config.yaml
dataset: "read English sentences (LibriTTS-R)"
win_length: 512
experts_per_token: 2
Rows from block 9 of a small CTC audio transcriber, named by matrix and row number. Rows with one number within an expert belong to one neuron, the router's apart. Each number is 128 + 32 x the weight over its row's rms, rounded and kept within 0 to 255. All counts start at 0. Numbers have three digits each.
Before each expert's rows are labels from the 100 clips, of 14976, where the router gives the expert most weight on average: "responds to" is what is common among them. Only what is clearly more common there than usual is listed. The data: read English sentences (LibriTTS-R).
# router: router (model.blocks.9.mlp.router.weight, 8x192, trained with AdamW), inputs 0-95
# up: expert up (model.blocks.9.mlp.up, 8x48x192), inputs 0-95
# down: expert down (model.blocks.9.mlp.down, 8x192x48, transposed), outputs 0-95

# expert 3
responds to: the word "the"
router.3:177170126114138147119102123152117095106168161110147098116114151123164137119154116059165071161160091133171179126156107109125135176161106193132126130095111104154111153120187110154068055092130183103142082082165094164079095147135140155190153120219174086135135096101125125171116092094152133129
up.13:117119186169148192106183063143177074144128113128118199166072128091053091084182078066125179064113155107157092122106189155114149133149102158091145147166132128141096159085067143124098173114147150117147132177128127161129103118126146120107166117174130130099152130136126132109136118111130120105
down.13:123181136165113123173106065092127084096124063163117176155146145131121104135081104185104176153123104143123100132099147108085151130111142078116141076173107106091150140158087110074178091132089092146145065121117136119105097090120123069164150128175114152151106117142093173132190088097128137105
up.14:165112132102175161122147072018143122092135171109097131151094170119163061104135146138060136122132116144152093138222099143150177183103129162125159164094073087095142165130128149119104126134122086144084160130115162110138145122104161159106153143129123098113121112154210088104168189149082134083
down.14:103142125119072193174162090079141150114124171102152143112138157116122157107080144170135092102204130099186120137126100107123143115110157114102125131095060093113089109118146120166115164138161168185124169130147068139111114114097152093139170149111102126137167099100109188189163077116092129155
up.15:116185063068088124119178112136125102121123150151065137137119169092143180120159138127096163124143095136122162163127108203147124094116111142167090152146150113084130187139084159122113174165134085131125177116099165139152065154102091189165111098124122101123108098142116115092130121119082107137
down.15:101109133114084153116083137089153134132151170150121149086098105177138140100176088131122121128135068135083140194133198125163142096104070187111113131163142132131144159174071114118069145134118076126156127192082129114121146103147139181185146185100169125102158128143172115166136102130123116154
up.16:152099056142145148154151170089094099097115108124091181143119136068141185083111108177144131123077094122123163110136159112109131165147125174144146079121107178119111141106125133090079164080117114106161147099193166190120102135079113121199125107105097106162135096098078100120169136117151145136
down.16:164121111094170129106142107124139068086139127163132148124177151102123096166101091084073177186135187160164110112113179148122134067122168105174078095125098111137119108141168126134161131073115108128103170148130174105075122118097095143079102131129089118122149113122119187135145158110165149131
up.17:150077079075132129157156068108150116194120142174080124146152162109113087141119145076160114174126098118094123197071096090098138123156091162150135122106078127156090095154081117125126106070151150132129105195094104127111178180203129159134087127106143145111107118154131030109128143101149104143
down.17:131158083138160153117087202120149131145072144088160182157158107096131137090144092118054138154185118093216145123145136094108115103092085099122132138110125150157112160104162106077132171138083150115119075098084110095153155108170149098140178175105107127193147107122122103105126097126115169160
up.18:188166108109128109108117130087128059161097215176091115193145168170123167125132166190104139153202174088129155135152095105139107138096107147147137167109123097176091158066141142120137136108118107145107085127127098159154120089186107174106158141095124138123110107183118154094153122110136123121
down.18:150161111122091134103144133109177214124149184112100107219164138128129080134106121108178150132146103097119127112109185115172143130168164114111125088161128079155139143066080131089198105081105180127186149163118065152181117069147152149093085105106127109152169075120090092130079148083105155121
up.19:157210164159158153132156170118096165092131144176164141093109116075166067035124152108086121054128128063122129152124123148131166122119127143098102120142099096167100113134173147101127178133125104116102127090135140204085114127192222169117129152135122134130086103148143116147105121168070113121
down.19:166152167169163130133158114107109119127113109127140131097112112108142121108132092046113159113119154171094121146152101153123228117090075095173163076112112130104148127174141197089067137191119192066041118096137116128117124098117127152140166137075130121142134196101130148154100085152139114124
up.20:129095118092155140144079118074115099128117191119124105132143085105059150094172103199112101135133167112128162167179170155132128142068100140109132135110103142096143076154139154162097156127113109148142186138141121173175069117123084191130127132169163116134129081156197081090089121194086102113
down.20:187132186173108104154117118142080089127134151175154122152180104149102127102107199159124097111075119108142141094133121123134171097118129108122078151111172107074111118088166161124159179128121126141158148106043117145200121161114118108127108177206111135101147135094103113038085089165070065058
up.21:105155078131124118113130139161162128175125128078093155137159130103102164091110110213149154121157182084150141107151183118077105116153203095170138111067198110154143108138126130132093111114147110142118176161068134122132108031128126176148147093091167126139097095125152164135146132105115130141
down.21:127112115145087106161121104179136132107149126138147120096126165133128134117046148204142076140127111134170124132153158100124130091082098155149115165066116115156147048116113201118113128097132167038156176173108147084131140079129114153130136185126147121080168159090140223125127112159108101074
up.22:114129091095115137096175171163168125173112245117142089133097122171105137120105110093128146155161156152107114097137133142146149128129114106147085146133115134135140182199069109149113111117108039044115104156114126182121156088123170093135129085081147150073112128097112093095085089137137085173
down.22:132143121142170100098138123118127197183120107165137122125127094213158095108126093142125149120127133067140089163179143145156130145148118126155096094115130073145140154157101106132150122132115201068154110121077135185121109169107127085136183182114073122072129207113121155071201138153148135173
up.23:121154140105134083098129103075094122122141109125146145131203180097079157163136130124104090072145155096143156158130106186130099143122147166089151151059143114091108112117138110068128124127157175168064136135116139166118170170181159102108106194202059128163145185175122161135070072116141120136
down.23:139118107148151131140095104117094160140116104087192148164189169123077108094124163114092098132151184097148088115120084193110107081155183143093131124076081136123068107084131140159147170128109116121065120103128080128147168159119097095091133171130096133109104120169108116105113156135125131164
up.24:113089121131078164148161106094081142166119098147135101134110162139112190136186111139154109134105139135062075155077194106143137150158255154140090122129178107077155109153179127141122085192119132116134150115089145172151123121154093128104084123082106073094168105131156155117083138067132165089
down.24:152157116131145167112182122154153110157126064119120153125108156133113132092139028134138189121138089135114081181165122184135151102131201136163106111107154104087166166148132140138132094151043108130125146112097137135149035126175122135098110147126123074110147130131174123108078113144133037042
up.25:127110101131115136162142158123161108151156182078136166186085076104127070109069125142158184119139139109092137147108105123123106160128081148099112094161176189144055121151123178141137097149098098146145183118118103175131143191128090123214150130109190126114094109117163139132163182147134169079
down.25:130092158139101096132121155164115143097202067150192176144148179166145108132159066117121131138095136116165141117155164185122163104138154137144111141127183100196141077077152130134187133144091128075143096157089095126101063164151083129088139162173189086112111212111171133141105186129098070086

# expert 2
responds to: the word "the"; the word "his"
router.2:109124142125166100167126205146107164109073116146069191095155124083123160137079146076134182113079136122102134110098118182185126078109165146167188205115154123151143131169085123170135118170089144127106088046141115112132137135113133115119164172097060132145139144162093115119134202109080173178
up.13:067179158116155184152164088095126119138111107147098114186064161166127187119187126111135151139131100116159150099144117199116089169099066167107169088056155103111165152122146101128127125122155123051158104113118107109153133149213049134090141117074166163145107123162179066156107194115075169139
down.13:160127130122201187162128147127114095093111140128104171089120134126101117072142129121127097084138106132142121061168137119157207111061100147141170184081163092084197120126148107175058123091138144099147097170174140086143142145124092161132099148109113125100136202112132145138106102084160222203
up.14:086119093144137136147214196101122093143112112105118150051098164188122169089060122137133181177130152139150142175155148140078117152121099123115181093145126130101111167112160159164114191139059111190078134091131171085121116145166071150122156141112162148093130088133117138156111103159048114120
down.14:106106113144156156100187124112130146137082123123121075151152115186131166068011140152104175135098143137096094116141209135098150112114090123179095096144094109145116160161149095137074125175098139186063054173129164090134088122152132174171137174139170140174114119077138110155094115144114128140
up.15:093116128066123175132119153043137189104088154191127111158105115079083095113135145144054114099134138071159139117120174174130154179124162078150149130138147085143122180097116157126075116086132109125146098168099121172110099130156168118124065132162170116122094113161115125092177151131128144138
down.15:178084182079110092154103074157136112119132161085154170153127086109131130118090092177120110144165124154149108107088195142117144070169127097153129117109132080200073168073120104167155171084107181121121169089115112069085145141110132081113116071190077174125113110134118128118165126123104100109
up.16:140092176134151125049155141111121101123071128147115135174134150090115133119130126114134161116092139110140183125205088190100142129063155124180147129078147093164185201122126086108053118111114117128187141130144094188183121131137125156123081082097119138113132069091154098105099159107102145113
down.16:089146149157120119156161154086095079113097100098098106121079151107082162180106103137155125170169123146144069138119140147111202092083156075145174102102118108119159056144150108138132096129130156212114117142154172110170106093148137157216106146125099094131155135114137129131083159112176087145
up.17:125132084154167133134188100084156095129123105141132100184146114158106129171191071092097073091132114116061170132122128122116141113145107145081108121170189119143096177170135201103128127119098200123119074144129098118093095150139107132141145091129172076126136130081101141118090134086094146159
down.17:139126107170207115149140082077139155095117130159153129135135064143093081112108054158145154165088113126138071097104104115170165103143122140077118081182128169095152146182037120175144118139092081124170098141228117126108158103122101161107153141091069133112115115098157154141068136120140087106
up.18:155150157141104110113170126137166108176125151115111145141065173121119170117121149127101141113179164079121157170113160136124116172114133106156132149150171066140110114177067135106160153143140155163096157158113098128078114117106094139114118126139130097075069155146138128100168067086095107117
down.18:144167126124137190115187131163110178096136129095226141146127166135093144109107139136123125121185156117149118103178062180083148154141162123099149100143139091130101143057121091134193183131162113116102101085110126145143109157156109125088079154154170067101108075161121119134127174116146127125
up.19:091126107169135183108105169118120117124186155094190117160203163146140123104105132077139169142142141159116111062139074164128131146106116123129131075103119121161165079137157098165107087094120120109149168121114179117145110181117094102124075146157158106139094167122124179193149102139116136101
down.19:139140146120144162132144122172111082123181158168141162179135138086167139093086074118095062082146125139175149097093123146172155173124123096147101139105115186173161115096222087132115059102151173187205134104046174153137162123136130122154160152136091101118172134164070202124198070130095116127
up.20:121161123189155152196109187133112068128100137112186197153145166114090127111139168161131082086133158133128082091137149152126116100129129088116155055078119152100107135110158177126144108127076189129068155092122138172135157077143129150156146110108106102141198168159129099174125172166107174145
down.20:153119155112075135104141102133136091116092069139120120131124134102140182106119153086133177174107149085099107153174100165146155134103098147159099166117132157082136095139097143131095074133130194100125199107117132144126143126102125123114129165085059141164093131104222161119094084170103126114
up.21:122104102118158118083172116166148107079126128117151114111097110128077134075144157134106126177158081041170147079199213116096175116084193124118157156144116176125167094118142133132120140081189175189116103175170086098153086114116141133138173131126120107081114061111134133134167121160124140120
down.21:069135146099180168121161108094096148063144122221180130057131141179053159116151098184139123147140165125131118175146092089143095098137132148143112101139109136118118037188077127144162117039168129185157061114140098161078156142077143149136164067114102132111126120164169150138185143058118186091
up.22:096051134129128100142088164079116105124154103127101163156152127174146108149132153147160122174209106149081137172140133074132096119104199124037062108105127113147120167143135178101103164150113153145121149165100140150132131112133153140176152162098099115096167123130073076099099120044148154064
down.22:131066145156090167135092126114108179093159167171054137172113180203123091146139086115182120083182140149135107197103131110100096120097082134142106065165097132125143073113159119145085087190141077096125156144128103184149200077157110154135143151090121140111102088167087132124153130094164136064
up.23:101075120157072132134123166141189122115148133112150146125079079096144142069113137165118135128157122127135116114117122069063192133145122189059113158089105147151124154130066190164151155115091115151143117132152180116156096152233109092069104093105114160077150135152113135122136149132140110158
down.23:108164146098098086089083097125067092096124105114115111159068127099138136159132112112143180114175169181128121151129191133161091127162099106131146123133084118120114158075118173070172116158172128128094127090128137135140107099107150108127109119169182141039131147130197076041145113124158118097
up.24:136116091140147114100086125158164120100105092127145128100057141112091152123128120201129118139106178139157143092125123085107111184156135097081155097101112141124092145149132153142144200133072087151087082129136145111108092141087116103142117120126100135094122117132141120059218190154121164083
down.24:096105157128110115131105101148114074156125113116081109139081092123135164137132120175096144180134092086118077180147165069199103100159163138155136118129123165107152129163139147141126165120095115094104092059115098125107144156077147097118139199080105127129166146113096110091118126139124125202
up.25:093090111073143132156163140074120141182120144091146146160129132163158145111137148107111109122137144156054114190161139150079131131149115089077110132147141176108080156224116128187088133121179165126123160166129137114065100134125134104161158115093153163170086150150111105188122142086107124180
down.25:115090123149117116194188134122120165104108144115156164129147130141199114139106201117133133159103158109168089179113056087129105105143099087103202134111091163145104153113127131128100156148131197127111127188105098154123068113134092108114108126131125121148156116133131102128140136096055176173

# expert 1
responds to: the word "i"; the word "you"; the word "not"
router.1:116058102155172133143142097093120176098095161070134112119132119134122092096122172127138100128110080189169148111118120099190091138104186152118150084111104127084114065138103128118134116114107082153071170118149087146141115115100107100093124165106150144107102123153108179119146208114175164085
up.13:129112173048120120101101185047128180117131133161103128119092121108125118132115104154139116107121125096111217151077160121107168186115192166090121116144075082089112131125148137111043141130100123131108162133145151165095113135143099152087183103145099105145101083084148183090117101143142121151
down.13:162170141073103179129115089144138128117132106101142150120147128088095130142195080126163154111094101101088098095134176123114122166128126160088073116112121128063133189130149212092152163163089160130161126136066122105089114169109147186094110087158104145138147102104128143081097081118092085185
up.14:087159116094091116161117163101104157088109161119126083216139094177107061121127113172103170120103119147129184207142160186138130152096192124096172101097143138167141117060112139101139145098108132155108121151097116148151162148142094112100152098134095120130150146150127088161162084105083093136
down.14:177122115140130121180093088112168110109122102130113126141086053117151169153182145136117164058066120155160109178155133121127121110139162169127197096109129125091167166123124107072111080142130153106150090134096152126160135141145183202110168090118054074144102193105134090124094144104108067126
up.15:112122093067153136150153213110173161155129154118115124148137122080138152144108139155141125205123108095126082120117123118143191143145159123155150157165174188131160103139069116139126150101155155111099129121173128130092074144097081113104148140093123094080108089157099132122199163125134159158
down.15:145094095120192138145149124101150067157151097154123140097081084119113122083073136084118120148169141171181074067141151079114090162121094157115167145130147111101151103127157136096157132124182137162102132079163144117089140167144095184091124078145110126147135154094097155173162165122106178211
up.16:160093143153162104168164110171133106166101052105173139157124133168103116167112129096101133155135133087127141080183166132160126157107156137111067142098176162167119094134139120118107082108136144172173071191186117118128102141121134101149169092155095033081153119164110156129134121142140162134
down.16:151160090143101096104212096158091165080094092131126204146139179139087090062128103183125145076150073086121161148173116115145112130133146073111158101088156156123084136157111145132139171097150120153136169110150114150125138139043120145095209140092123117146089183184159159119099112130117151056
up.17:133136104125172106109167081101174131157174136184121140102081133150095159138149142134066091108121156182139154066129111181111108142165065148113115145073099077071139197045135162106088111129082131092070146141146120098129120158196113103133151119116083157072048113086147056142126136134139110177
down.17:050112146080155159144131179083182172194084146130142075124130173107076147108144140118151099172177153124132088116133124117125121106120205106170143159113063101143125141148125127121138121204120160145153113152089118167124152141140122105122110152151058095134141103112054140134147128148097120180
up.18:109202132090146170143097175097127127114133135112110168137124119106140113068121140208113141146121153109170114076162123131166136127142118114086123148168147136171174047159109158115123116134189122131211130161104109189141077095104136134109097062097100096122117143104069160132184154107139164148
down.18:111127102134128185150186169102156180142169135132153171087099090144074161086142094127114096122179087143122132163122078127068138111081144105163123176154156120120181131141110151140113116219095097122150135182142127136083130148142109110139139132163152167167110098142136105140151088080122179098
up.19:157112063186146144160104178150130112155074111152173134125108126142211096105154142140115124151099166094071112084091146103149101156102086121132117155170106123112125147156105209136090106111073115147055155195119150166132153132167177178129126142121155115104222117174118105099160162134109151108
down.19:070116153127196131070135137087142111146153104194099087092066132108136110101138137118177115151162151143088167118107154132094122190167079098209170149177186089151139097080140140122168099149134111172113125121109124172171133126135117104116136157088072127163173178142155131120152169169095115173
up.20:114061191155088141114087188119142167172140130080163131090156196087149140092111089063189196124102123150144125164120196157216113104139162133128148110127130148190097114166174179088133121145087108141054118083202077144120134113103164096143147164132136132107143084151100093127109062147161116156
down.20:073102160152122106076134141186152140139178114200082118123087166096170119140149147148129136090129183110127181104139184159108158069105115139137120171169151221111135133074110110107114104137126142092146153114139108173216099071127153126142130159087121103195133091143183155158119126124133168131
up.21:104126113151122130110136175050144112126131155093120114139127107142113162140163074181162147131084093213158171215159137149107061091155115136148156137087122155142169118145161126171190080173066121089156108162109118125162113150109119071096108090090081147103144107142131042166154181122132111122
down.21:091126116114177120126129127126135140113150081100139153160100096088129119127177094129064162175078126200140125215145156148172093167126130068136139143086122160122159118158151100147139115122142094088162155141122147105189111129155159099097135174142059101112093139126089126206064115088142073129
up.22:158114085113175096137119155095090139127170172141067081161159139113151138154135090098136189081108140138056180139075117162158140089129133149170104180113154183113082097135149122101122078142148110095071124108158138145148120142162132119086144161084115135147099212075201117130142103116120168131
down.22:108137098114118093129116106133122101085136145127174089127178166102104200133121154125138136170106064128119109162135125099102113137130073089130112053178101066109174138123138074110112140129145135163146183084157143095181121142118166187166150168095065144143183116086147138135118114118174136130
up.23:093173178161153162105085090065143160153171115136155135063079084090118090136157139161120123093134088162133163067136088139147084087094193137089156128129125128144104124157104144107114141090126169129093165121150153124114174159126173133150148110156112170158209143113142147122082174125105074148
down.23:179192170136168117081123126156134205141131085139121108114110185152122082142092145132124140154118150177063151099104183085147070139135152097156111164052115095155128120168102098188156134094134126140118129140096135068114197100141109126119147171129126159140119082147107130092129120183128131095
up.24:116101103118187180156119083020129119076126108159133188172193115069151135151139116174084128102148087106112136151083165131117149116156148087107153171098113176094145096106099150082134155134089106112123158102126177151120144089116023112147160107094151157133098161137129108101166154137170152096
down.24:126100073107130143156142104148126165097104173106094140127169137181132133153186149088104151158138114182103097125164121085112217143191105073092166183135069148115169084129159167088129097098139108118088145143137198130183134180131101111059101107107166138143146110142129132129166130108149098094
up.25:141140172111117097119126156118199137107154113106101152102104192146147142103146117160156116184087098122109121077167163139140218115145172127112100169084133130132174099092125142103101160163127145086126173147163073132177127140087202125133137115090155124107091143151116131160151099107122182113
down.25:127129122121142152154162125137131092109142102139137091088184145138158117118091127126128152147079061053098103128190140154135136146074173128171086168146107182150156068146104099128143101184150088117107162141173064134112195084145131117120100151109132148124190144104105186082141122178143138113

# expert 4
responds to: the word "one"
router.4:122181121102110141125137175149142098096077132096101098121158160192122114162101136151094130095130166092167141099118112142144063183127113142142131087103128131135118165067140168095181083142154152096135150166061052135135113145161145099180116118187129159198123094114113140119180077126118175076
up.13:111174159144098079129119120121091133141143169161081087163127077075091098075105105162141194176081089166085158156117103116142074093141176101123103198117150116191116126140127129167071169102118061185130184146168075167164156156128126153143145118081167146152144129083194179111101096203140114109
down.13:128116131079103160116088123104172085175054137131120145129101121150135091142126187188092151042125102128064124101130174126149151084119146091144102131113142096153110164141096115161093111174140138103177119149077130139140166134154100140150154052081166118160204156127092147135110133159115163162
up.14:113140057115159110140095149075158151156094168147131101160102181116130140137150112100034195118174213130112168066129048162161133197155137137141135143087091166155109145101084171176139140140091110129071101151106143127163140154141097153151088143105146143149127124106082112088196145154107124107
down.14:101137129126088162123087165138116157107171094148189101070168161138147121113166098111157126135152127089133126101092087125090152129172136230068098119101108166129169142114118080081140133106154128129198169112098140118188179097179120143147147094081139135150160117078148106078145099098127106084
up.15:169172095110093086149153143123166124169138133092172149146159214136087145072134146118094050123157123142138142142118123118099106138082165167091150186045135121127190107118142114104103145148095106170140125115151158132097128146127117167073123137112039117133101160163166106128108123166079195174
down.15:102117128149248120170098147170140213134105113138162140120121156068131161130146128069111072181126119103216186143120147197145070154148103088146092166126151104102155134112135108090174116115137121141155112182154112144121182150092073147125133079114166114099151152114159032123132100138089117147
up.16:118109053145155098123151106098115089162147161097180085162067116156215165084135122158190112113152121130080132129169128128092126153161131133148104126100155107151092160167116152134178067104079121112156172086056111182162129154119094105133086144165144115100185098131101145177125106103126103147
down.16:080138165108169105145164097132104076158139110103088144133155118082100116179124103124120138196131142105099139129189183149085107141106108063136158131118142104141076177161116160028154130149142174120176134119095109131153132086154083118185116112167172184152140108137115174117161147086057085144
up.17:132110137114075104095161195102088141092107160158125136126144106153170103145137094151101129099116168136108037085199112166126159122127155126120086174109143124143140152173149127141114121080183125110145134156137091100123068108218112102140128117130121106095150102138167093154098109121114137142
down.17:114132143080153066152134181097079172151163069082133089146132158150108127162162133139181153134133075096132147134134031123142108141117122083079123171127126135115108138135157099142181094140120132114132126141105112099098146095099155153103107137099192144093125094153107169133100130168149105152
up.18:071173111159169156202164137080146168109116181128135137057154128141054127134110091134083128143069162133119114104129161138154123184095182101154064156086141161166104096094106075136106074130086084141122115082190140092201159156155135094143113156121109182160158144126139153135093152152056122143
down.18:114128184159170115156130144108108129146103134072128159076140137070091135134098066126152063105156170113149130099178128129170166163140144105151104093061140124192143141149157099136083113125191154097168136118122142116188112151112171137201184143133169165091147185156145062185110166099138143153
up.19:162122126121188141176121166122117114152163207172106110170157122110143121148156109139148104157148158061096148097191097183107159107134146139137112143137098149146128160107113138151143110058100153120179117130109065132134148194137112148141117154099132053106088095097132077165138087083146134078
down.19:182199097117113149094096107155166128130167171141068124147126165145191108125125147124202166164159180137140111125130176107134087087154115171142121112119088106167122144172108120142165110091137155068118121151076139128105149094151059114120109153109128127174048127077152105154074067107115101125
up.20:145143183144148150138099131073165052136128163141114155132153109185131121112108159127116119147163185100106156094180178153113157104161141111090148152156126092123084144160062097151148213062081151121119212121144090164178147100157090155090152157059132169141130160125099148133124073170138127168
down.20:176119170107137149179124121140213173130143176141134177142146074133098106144122127109153122100128096144110150107115126160179104109100103159130071155104176158186102161145150119158139098116119167084176143119113088153173055046153162090105141110075098153196119169077100111114104080125047097138
up.21:139141095127176056161129147102096185169129084161168161109121100130128113097138159151103107077106159100104135149133098177187068111136147132145091126047179180161134122099173101124137155174087126131119134133155153149114141119142095157140070127152072087127137089105136124062121014115175142101
down.21:157154195140167068119088111193098158198204163081166147130135099113052101117138168143097092121162109083098081116155091136162142118151120098139157144102098184102105111120147082128071136116114107155164147102176145137108161072085073144156085161119091153124120087149114132081133096128153101155
up.22:158148060108170122109104058095137055111121155123133126146133135095169151105180086105103127127075117119050123166145122162152146101175113183184164064097118147035104123158105162121113148141125149094094094156130129136161117160126110123132103091146119154156157168156130100107096116125080181111
down.22:107098087094141155104156175142124112083077128112115180118079142107136129104124123157085110108136088124143115072113126076156115154116156135101183064091091168082070182162086128156104102107163145169081149084149129141123160099128130138115071116135171146126207137117117164139155189133155152134
up.23:151116165084142133078140151166083104182149121164154187123143099094145108109149114101102156107082105156145097120080137154132131114108116171135124201040141110137135161140160152128161124145118118104170117103128161164178142116211106131065100136137115150170129056128168190119139134101147144090
down.23:220115163149080111111132176154114102145144109126181213090109088131137148084077182101100086136136141105140163151125117133173119074104070171125145115119149117209124168130080095116096140081103105114188102146141134103165131120132099095080131097094157154093169117113132125130130089098165162148
up.24:189186128165067145119142152166154106135118098072124121055125140112158153134068136095190164136151127117112092164065168159094097081180187088166087113108108219149106138043148089123156161098106097146132152074163162112101165089143101099118192136131126079133152193108143165153114133108078085129
down.24:129177093163147111078151176166179092130154118099131073105105119134134169161175174054174063182077156079111132128131136117094125068143112082141079121166123141148142125062128115098163143108194094123160147124146167050153166134092081159166187088103122090101163170170123148183134181114118110143
up.25:130172153132149186102129101122133112142130075110169185114156182120111133169132105120096154122044129125103116113076187129103143168118091155136133158191129184117133117126176089135159139130121152080073142146154144174160116147110104122122110052168033025173155174115143125095107128170171153093
down.25:100108086144133122134141104101122176103162141077104153121136125134127191160155138127174082076149126157128181062119125111058132168198089076108102152169105147138187083107094150116125134085132114116128179120122094136185089116126095099139147118058111101192082153124115132139128146117118148196

# expert 5
responds to: the word "his"
router.5:115161155171072144123143171153171135155132098145172140113045197082089110119075203139092134136167145081148128177045140092067114112166127082087052125195146124154154135161129139125117153113151139181134137097101104140118138099152145125068130102134114123105134126183117060090129156095108129097
up.13:125132184159122167097120127162162129197148110109120152146167124058132162059208139163179163120154145119157100136097159150119084146167079180123155140151081134124150069141098142152097127173119146124140122119094139094085096134143167127068083143089079153142184124148106122121108134138167101128
down.13:090087095073104165176107144122166114085195060146076116113135094121163142132115104120135076158139128181127163103111103131146142109127151120129124093130116169056129127162110068139095051115177137113147195113144137109111137091117173167104059112147140144115151124177116193134116151134178090076
up.14:186105099121105191122193123125159119140138109114090160095085159143144139148094117136115153102170129162097180214148098124213078118099086128107060117156157124113126172126158124106091169122101147150136096108118156176084097127155140126099109140137102088140123181134076194172071108154119103171
down.14:142111144122162153166150120176107145161125128115134174057145129160118158155119133104071149121092094092087134161145071114130088137125143095163143095092123098127157077178167086142095149111149117126165072164138141132136120094115174103167121155105087129108181134120159098095167056166119120177
up.15:139128075094154128065115181134135120128112117163154212163095128086171088093083131130123125119063111083083082110074157144117120120139137126091168074092154136140116152219141082135115140064133141124153155199136129164131123174129137105115125075103173147130152078120116132095151178137134193110
down.15:183097094062159155149124158139156119122140102155139149126182204101210110126089146071084100117096110162098144101066102133115113181152174130155123109145186126084157125133144114085129129057170129073115174188160165135102113072136098133155116099127193104088125088130143135151180106115124136156
up.16:109080069101138111135116088137131140133134138085128078155114138159137149134129131200192116130079149104188089094142077144074163168127151169106111104092169152093121149091154110171115155145160083131107151138139171126185135103100185115081127083149159136158186142125134142147116133073205169129
down.16:146135063116128126113127115166133144127129121067098150102127124184082101114158102125101138110131115080178183142097119138143105144109153123211147089134141088158111101120216112187127153155167084133145120220152125151090078178127142137057158160127140146104174115121124137181142124131143085087
up.17:153127102135090127133102135146167147122168144134200083119099133121115084068109088126125132150150127132129117122080159116093134102154138099076132197157120133147152193180164152138119098171054125119137145129095088141160103111103142141118135181147121100149097106155157130075125152111114109114
down.17:105107213106078099163089140132094072141155181123111141150133096126152082159088141131126154102162133133144057163136112109116145147104169124171148156134074085147150108076096135113168118116074104130122090063094145124140163177125138068082108144196086127117225113131175074099126104144095133166
up.18:128140088135164121133139121094143118078192111146161134143092070118169137089095133146093063112127107057076176076161097144148118083119102179104193110120099182124116104161118234113152141102067185131179132114100095185149168140116134118138120138102161124102151124131171139139137162100089152063
down.18:107150114106139097107142099075112144124128156123121120088168119235151160161067152149103115133132162104156068109102111136144119149141102147177095116104170139100095098184146088125168118090158102114082121171179138119163086164109108170195157162126120164105083113156139066132100077112167125138
up.19:171173097149142157119101147120163148159140147102139155144169185131067134131126189040096073200110139091170136127076114115102036145126100144159093134133124099142194132117149070129079075121085070138140098157207131130141091132137112200137088107098106105146138118095171079141088127155130119177
down.19:126157079092127186119070117091130102158124121173126125141111130150161140088163138136104142104077200132083160117185123152186104116185114123186142035117085125135132157146115119103121174105077115107115076110180131123130174177157144156143148090087066164158128059112124147165099161131133151158
up.20:116124125127160111192096135135035126102173158116104088163096129156142125133143120141147186119127177158060137115202114159108068127126102093089154097115191131097159120159151140142137149114138165106110097139087084035151118094174102193121102159101113135145075157107176116162087139161101170106
down.20:153115133137184124152075116144120107146131143127066097105103127120136148163156066124148141142117081087089058086144113133099147130121101140120141106093114182110139111157089155063157154095162176160093102126171102074142139080202103135171075161079097188171167169086135090145157102174126113086
up.21:166120124089098172132170109164098092155101132139179180144148097140151146098137092125061146088077101095079184121124163189132082131087119148146149132087115133097088150111119142129105129064129142126144094120119108077089089120180142177159127119153129094119148136115144127118146108117085116133
down.21:091080189148125105154156077166160066153136120168155160126093104137106186183081128119147123112185171135086108186198108164158077130077095194138134175092117144133144155121113096137069106129134108171185103077118133144156142109144065119163087102125067202109131062160089129088206120165099123163
up.22:148153150111094130135122127164114135112190146146180140122080124057137082143183104109178150154161112089098115103084086179094133148138188155063162140114161090144106108187121166110127121113121175106106137132122056156112104098170105152094182123155182133173156170171145109099160187133175163120
down.22:139169122113164192154104101109155154170168103120113160163132146170125116100158068076160155105116144111120131125109088120170141135080120153101116166100089132124110157145172097123117071068134113133131132153163158109154132100148127110154099126090121095117106177136128140120096023172164176070
up.23:128133157162173123115100153121143152123145124131130104115157153090171121137098121086135137125104163142096113117139128127156098098123071166146084120173203143117137149135127148143098168137114121130136168172097087099132147115139146190058143119127134117129115188137110077101063116133113113107
down.23:104114099102088128139168067108118107116148111137093132084113128173137157153144178096107111154121122172120186129087111110131130135056181083147111058117189087143137125168096155093081151181116125106187095142144131064165146060181198127142117177080189154141110094118131148103138133097122157125
up.24:117132186095093194101057117094119134138146109178174142143120169108090163160125092142131126107156138135107139150093159118147169145107150164063124071139142096106162141137151180103201130108119138173101163087158103111152138122119143102126103130133102086185145181123139133172097151102119141103
down.24:118102102111186140123103126110062099170147109132118142138087147165180126091109130169154156078176101158100181171127139113111128114126138161178189207164090129120141106167144089124125181136153157156142115085089103126087084165166105166146150088087091083144079108125196216177119177030143156093
up.25:141092113131170147105114098125158095118151107107152171172017066092108147123131130139134097120145092097142152148176169132123156212105066191130141111090153132127110116122101170104132112142133117139185142146089091169101121121143132168077168114114099130099116106169070156135137182117150169127
down.25:130183129064139116066103121111067117057162124189145101067164171086114170136139143152168170132142121092111112122112104098166090149113156169135135177084161200163117130117111162130140068089144101145147102120107134144127126101108085097112114200156114140104130178097156153158141135156049200106